From a checkpoint of a small image colorization model: depths [12].
Rows from block 7 of a small image colorization model, named by matrix and row number. Rows with one number belong to one channel. Each number is 128 + 32 x the weight over its row's rms, rounded and kept within 0 to 255. All counts start at 0. Numbers have three digits each.
After each channel's rows are labels from the 100 images, of 14976, where the channel reaches its highest value: "top examples" is what is common among them. Only what is clearly more common there than usual is listed. The data: Sentinel-2 satellite tiles (TerraMesh).
# convs0: first 3x3 conv (model.blocks.7.convs.0.weight, 80x80x3x3, each kernel summed), inputs 0-79
# convs1: second 3x3 conv (model.blocks.7.convs.1.weight, 80x80x3x3, transposed, each kernel summed), outputs 0-79

convs0.69:154112106155143117144109089119220120078064051130122144114091129133066149078118131133143080095110056193107066132110070109062110131137131153095117135110122190148142169108127095163150137146117100096105125105130097142100122087099134140144099139
convs1.69:130146096137161080130108131096007118086086132128108146160110132185169093149071103132121106107133143146156111157112168143155167095140108147134066059112213083147080096120116072129078101099128122138122139136131121109110136162151153140107095104
top examples: water; flooded vegetation; main land cover: water

convs0.0:141092145089131137096126146142155204086127123120134152170080104078144164124201087081085128115085156095146091170130163150108149074123105152120159070125134136110135151125129203176098089131110197126103127114158083100121125130189096096123149180
convs1.0:122173126121102153184138133132100084165116102147115126117133133151116135123036129177119129160175101147109109068098101124145082123132141121121082158114105116143070152158085043111209128102155047146149114148117109130178119174069116167149124124
top examples: snow or ice; main land cover: snow or ice

convs0.36:208165146113139092102114077136093162069140150126121210144111090112129101128107115149132100113118145115088100099081103142157136083125133100152124068151112130123115175108052149126144101115131220098063132139157113099125124149123128086137053158
convs1.36:105074142149090121174092177123170094161151075159135080096109116127168162060135140096144054141145080130154108144088113105104098119125097149112176143103148110069166080153138044105119155139166051134150132126124179112106127121104132132110162107
top examples: water; flooded vegetation

convs0.20:122137108126129141131157105177140119101098155168097125123133142124116088121125083162124081131122149090176173133166175131254129150155121158166103138184126154177146115108211164153100127117080070139083124097085134122146141096191105137156138138
convs1.20:086101146116115110089120142121107121121114122084167128129115095131141191159177160100151144107118119199077095137107101101018150097080083137116101132070160106107189127142069127119126113118132073105214133160151159147125175116144138106106137135
top examples: snow or ice; main land cover: snow or ice

convs0.79:115162101035170119131134107143153113139121126159165152086094108098161127043097115144148172119071116124118081130092114145093119074119123144102125157100082142122090137086112073169143110144206157079115103114198125157119091146093130138123169167
convs1.79:139136156150105150117123130126090094125139047086151120107094133086114130081171105122075030142112112153122148112119114118141119167072098131133104110152124096113118140154105137132226100151080129155133118084067118157181132128145033143159114111
top examples: crops; main land cover: crops

convs0.71:233148135100132141191154096104095134105142191114143103067137132108150122148125096082106122135124074120130101096105170145195134132129095093135168072101081057132142120130153109099094122145189078147098183105130109172143114106092140102110128150
convs1.71:053080113186055116107125154163144134136131077145102138148075157143097158090118128142159119115143188119136132154055101089065160118168096139140136149119109180106151171108100140110163148105104155110145077086129053112125117111167069164125132121
top examples: clouds

convs0.39:091107111165146143105128151177141047181131133153110146142122162123122118121159101070107133138137109124155133056133211126105155123145102107124112088081110163143150178120133185106118119115118132127176142136054121086124191061165204104099127145
convs1.39:135122128067135150147120200075107193082130129076142128159143105135119174140089140179172149119112184138129107191130107171135081145063168152111146156097126151103127070160144068091117138120112091103102155129157165149137068171098078141147112125
top examples: snow or ice; main land cover: snow or ice

convs0.62:143158107142132092110110100107159184113103115162102163127093117182185156085117127173102167142096085141099169132060122192091148052129129144117140140043131127072100128101122085096054122139139135115101144153189106164095121118121146134097160140
convs1.62:164133143164112132117110171085098071158196149072133092127131102138144084110118133119214122067172108095162084137120116123160102161069142118170132094104187106149099171140070071109115074164121108097149135122125148075125140140114139109082088139
top examples: water

convs0.32:084081094162154095091133165143134141081161154131121067123083078154102101092118140147138127146150121166156148128174134130160164185163064107104164113158132130126084098151094135142139168167161118169070114145075176125113085113115132157164187207
convs1.32:153121130119138154155108078143180092247125098137146128100107154185169187193126086120102134124094135123095126117142133083104128067119192137126112118172162135127170132071138152122100118132090077115191121102160114143154143152137153094130097087
top examples: snow or ice; main land cover: snow or ice

convs0.77:105136161118146111044171178158119129108131098138123082179152137162103110108154115094114103100089104140094145110120178138135142136120086121091087069136176117159116173142139084175144082072072177146147147133129128132116074180113174108114057180
convs1.77:144042144125131118110126091101125129138131090151153136104159115141111105120112148102114131195144120066092130147164141121145109157117149115101116182080096112158154081165155177084115125142118129057054114121152188140100182120119052137197147083
top examples: snow or ice; main land cover: snow or ice