{
  "crop_scale_min": 0.7,
  "task": "colorization",
  "norm": "none",
  "momentum": 0.95,
  "grad_clip": 0.5,
  "adamw_weight_decay_other_params": 0.05
}
Rows from block 8 of a small image colorization model, named by matrix and row number. Rows with one number belong to one channel. Each number is 128 + 32 x the weight over its row's rms, rounded and kept within 0 to 255. All counts start at 0.
After each channel's rows are labels from the 100 images, of 14976, where the channel reaches its highest value: "lies over" is the class under the peak. Only what is clearly more common there than usual is listed. The data: Sentinel-2 satellite tiles (TerraMesh).
# convs0: first 3x3 conv (model.blocks.8.convs.0.weight, 80x80x3x3, each kernel summed), inputs 0-79
# convs1: second 3x3 conv (model.blocks.8.convs.1.weight, 80x80x3x3, transposed, each kernel summed), outputs 0-79

convs0.26 [123 120  98  28 154  57 170 181 161 179 159 122 174  79 152 151 109 158 140 141 123  75 162 119 162 164 137 133  87  97 114 155 136 121 131 111 140 128 150 134  69 130  75  87 142 128  71 131 150  56 121 134 142 123 126 149 130 119 171 109 119 120 131 125 117 157 101 114  77 167 147 128  99 102 110 105  61 188 141 132]
convs1.26 [104 101 164 198  90 176 118  80  85  83 103 142 124 177 139 101 130 142 138 120  97 133  93 106 107 147 116 156 220 114 154  99 130 127  85 107  90 165 114 119 144 140 160 153 110  83 137 123 115 144 148 117 100 175 134  77 132 132 149  85 134 151  87  90 151 107 132 163 160  67 123 148 140 140 145 173 151  17 111 130]
lies over: snow or ice

convs0.33 [115 113 131 164 137 130 155 134 107 165 151  78 139 123 201 114 124 178 111 125 115 120 153 141 212 133 113 128 107 125 140  81 134 153  49 152 105 165 149 145 143  89 122 109 142 117 167  91 120  92 134 104  86  83 158 129 121 108 151 156  43 109 104  90 110 119 135  79  95  82 139 200 173 160 115 147  87 131 181  81]
convs1.33 [145 152 120  74 173 132 133 131 143 109  91 169  93 201  78 180 130 100 155 139  93 120  98 123  86  93 169 109 174 136 147 183 136 123 152 129  87 123 127 127 122 201 101 165 114 119 101 173 128 147 139 130 190 175 140 138 134 138  87 110 166 132 176 149 145 119 100 184 162 161 130  82  68 100 162 143 151 114  64 154]
lies over: snow or ice

convs0.11 [153 126 134 124 106 146 127 139 137 154 161 191 104 114  81 106 107 208 165  60  83 148 132 124  44 160 118 118 111 102 169 144  76 136 112  77 126  99 107 115 102 188  74 105 125 128 136 120 101 124 112 137 144 141 137 113 151 193 160 143 108 130 118 215 113  69 139 101 182  90 113 119 135 166 141  97  91 124 129 146]
convs1.11 [124  82 144 142 111 153 151 113 119  99 141  89 110 148  57 154 134 107  91 140  99 109 113 146  70  91 100 166 116  55 122 124  83 147 126 138 129  82  88  88 152  95 137 134  88 135 128 149 133  94 118  82 105  82 146 143  63  11 137 138  97 116 175  51 136 151 148 112 107 160 167 141 149 104 116 141 159 120 139 127]
lies over: crops

convs0.57 [159 102 131 136  49 117 224 136  98 100 149 133 120  92 125 124 127 139 116 150 106 102 148  97 162 107 121 147 100 104 116 166  77  87  88 113  77  96 150 132 173  86 128 135  95 146 183 125  53 131  59  75 151 128 127 132  91 101 108 122 133 153 136 111 136  95 153 144  90  91 192 111 119  83 160 107 170 127  97  87]
convs1.57 [130 142 138  85 124 122  18 131 111 121 103  98  90  92 105 114 128 108 143  75 158 143  64 173 121 132 107 136 131  87 113 115 169  94 157  67 156  73 111 119  63 196 108 127  76  89 119 108 150 121 126 134 101 164 141 145 171 118 131 132 139  93 117 129  71 154 129 123 110 100  79  97 127 188  86  84 117 105 152 141]
lies over: water

convs0.39 [ 91 115 163  74 137 123 146 150 151  81 137 114 129  88 113 152 102  92 113 106 101 112  89 168 113 141 134 117 109 127  88 113 150 197 125  99 160 171  65 166 110 156 120 104 133 203 179 113 165 115 175  41 105 165  87 127  94 131 125  46 113 121 114  82 124 165 128 140 107 204 123 150 162 150 123 139 114 128 131 145]
convs1.39 [136 121 118 159  96 135  71  81  97 173 111 125 123 110 179 111 131 159 181 133 175 135 121 108 145  95 140 126 115 135 164 156 110  65  78 117 122 137 164  96 145  48  86 161 123  87 119 114 103 143 134 179 157  86 179 106 162 127 143 164 174 164 128 143 142  91 118 138 142  10 134 137  68 120 155 137 134 151 120 133]
lies over: snow or ice

convs0.4 [161 149  68 149  93 113 134 145  96 119 161 125 114  69  32 147 124 131 101  96 179 123 125 189  41 119 163 208 127  90 187 123 140 145  85 136 142  82 106 147 106 145 123 176 120 102  89 124 140 123  94 178  93 128 150 111 109  41 113  98 141 103 135 130 134 107 128 120 140 116 135 127  91 152 144 122 114 111 108 140]
convs1.4 [140 144 128 142 196 154 157  64 217 109 107 120  99 156 196 108 129 140 164 115  89 152 160  84 150 136  74  67 129 139  60 131  72 109 174 127 120  99 139 116 142  92 140  72 160 129 174 121  95 121 174  90  99  75 107 106 128 139 124  95 114 176 134 158 111 112 109 135 101 129 105 159 176 163 117 109 150 145 113 126]
lies over: built area

convs0.63 [149 155  81  96 175 145  61 165  84 116 149 107  97  89  53 148  88 130 106 147 128 136 113 154  98  96  97 163 112 123 144 133 144 100  85  75 131 104  90 151 116 125 108 136 160 211 185 101 137  85 149  83 116 127  82 109 105  54 161 103 116 121 127  88 144 109 113 107 197  88 150 117 142 124  93 122 139  90 127  95]
convs1.63 [189 110 161 145 124  98 149  88 115 182 144 135 145 147 215  99 127 155 141 103 134 142 110  95 114 132 149 150 138  88  98  92 104 134 155 178 114  81 171 155 135 122 129 169  81  50 127 146 123 183 132 135 142 106 181 143 178 216  83 103 125 136 118 196 118 126 123 145  79 167 132 116 121 126 129 189 122 100 126 133]
lies over: built area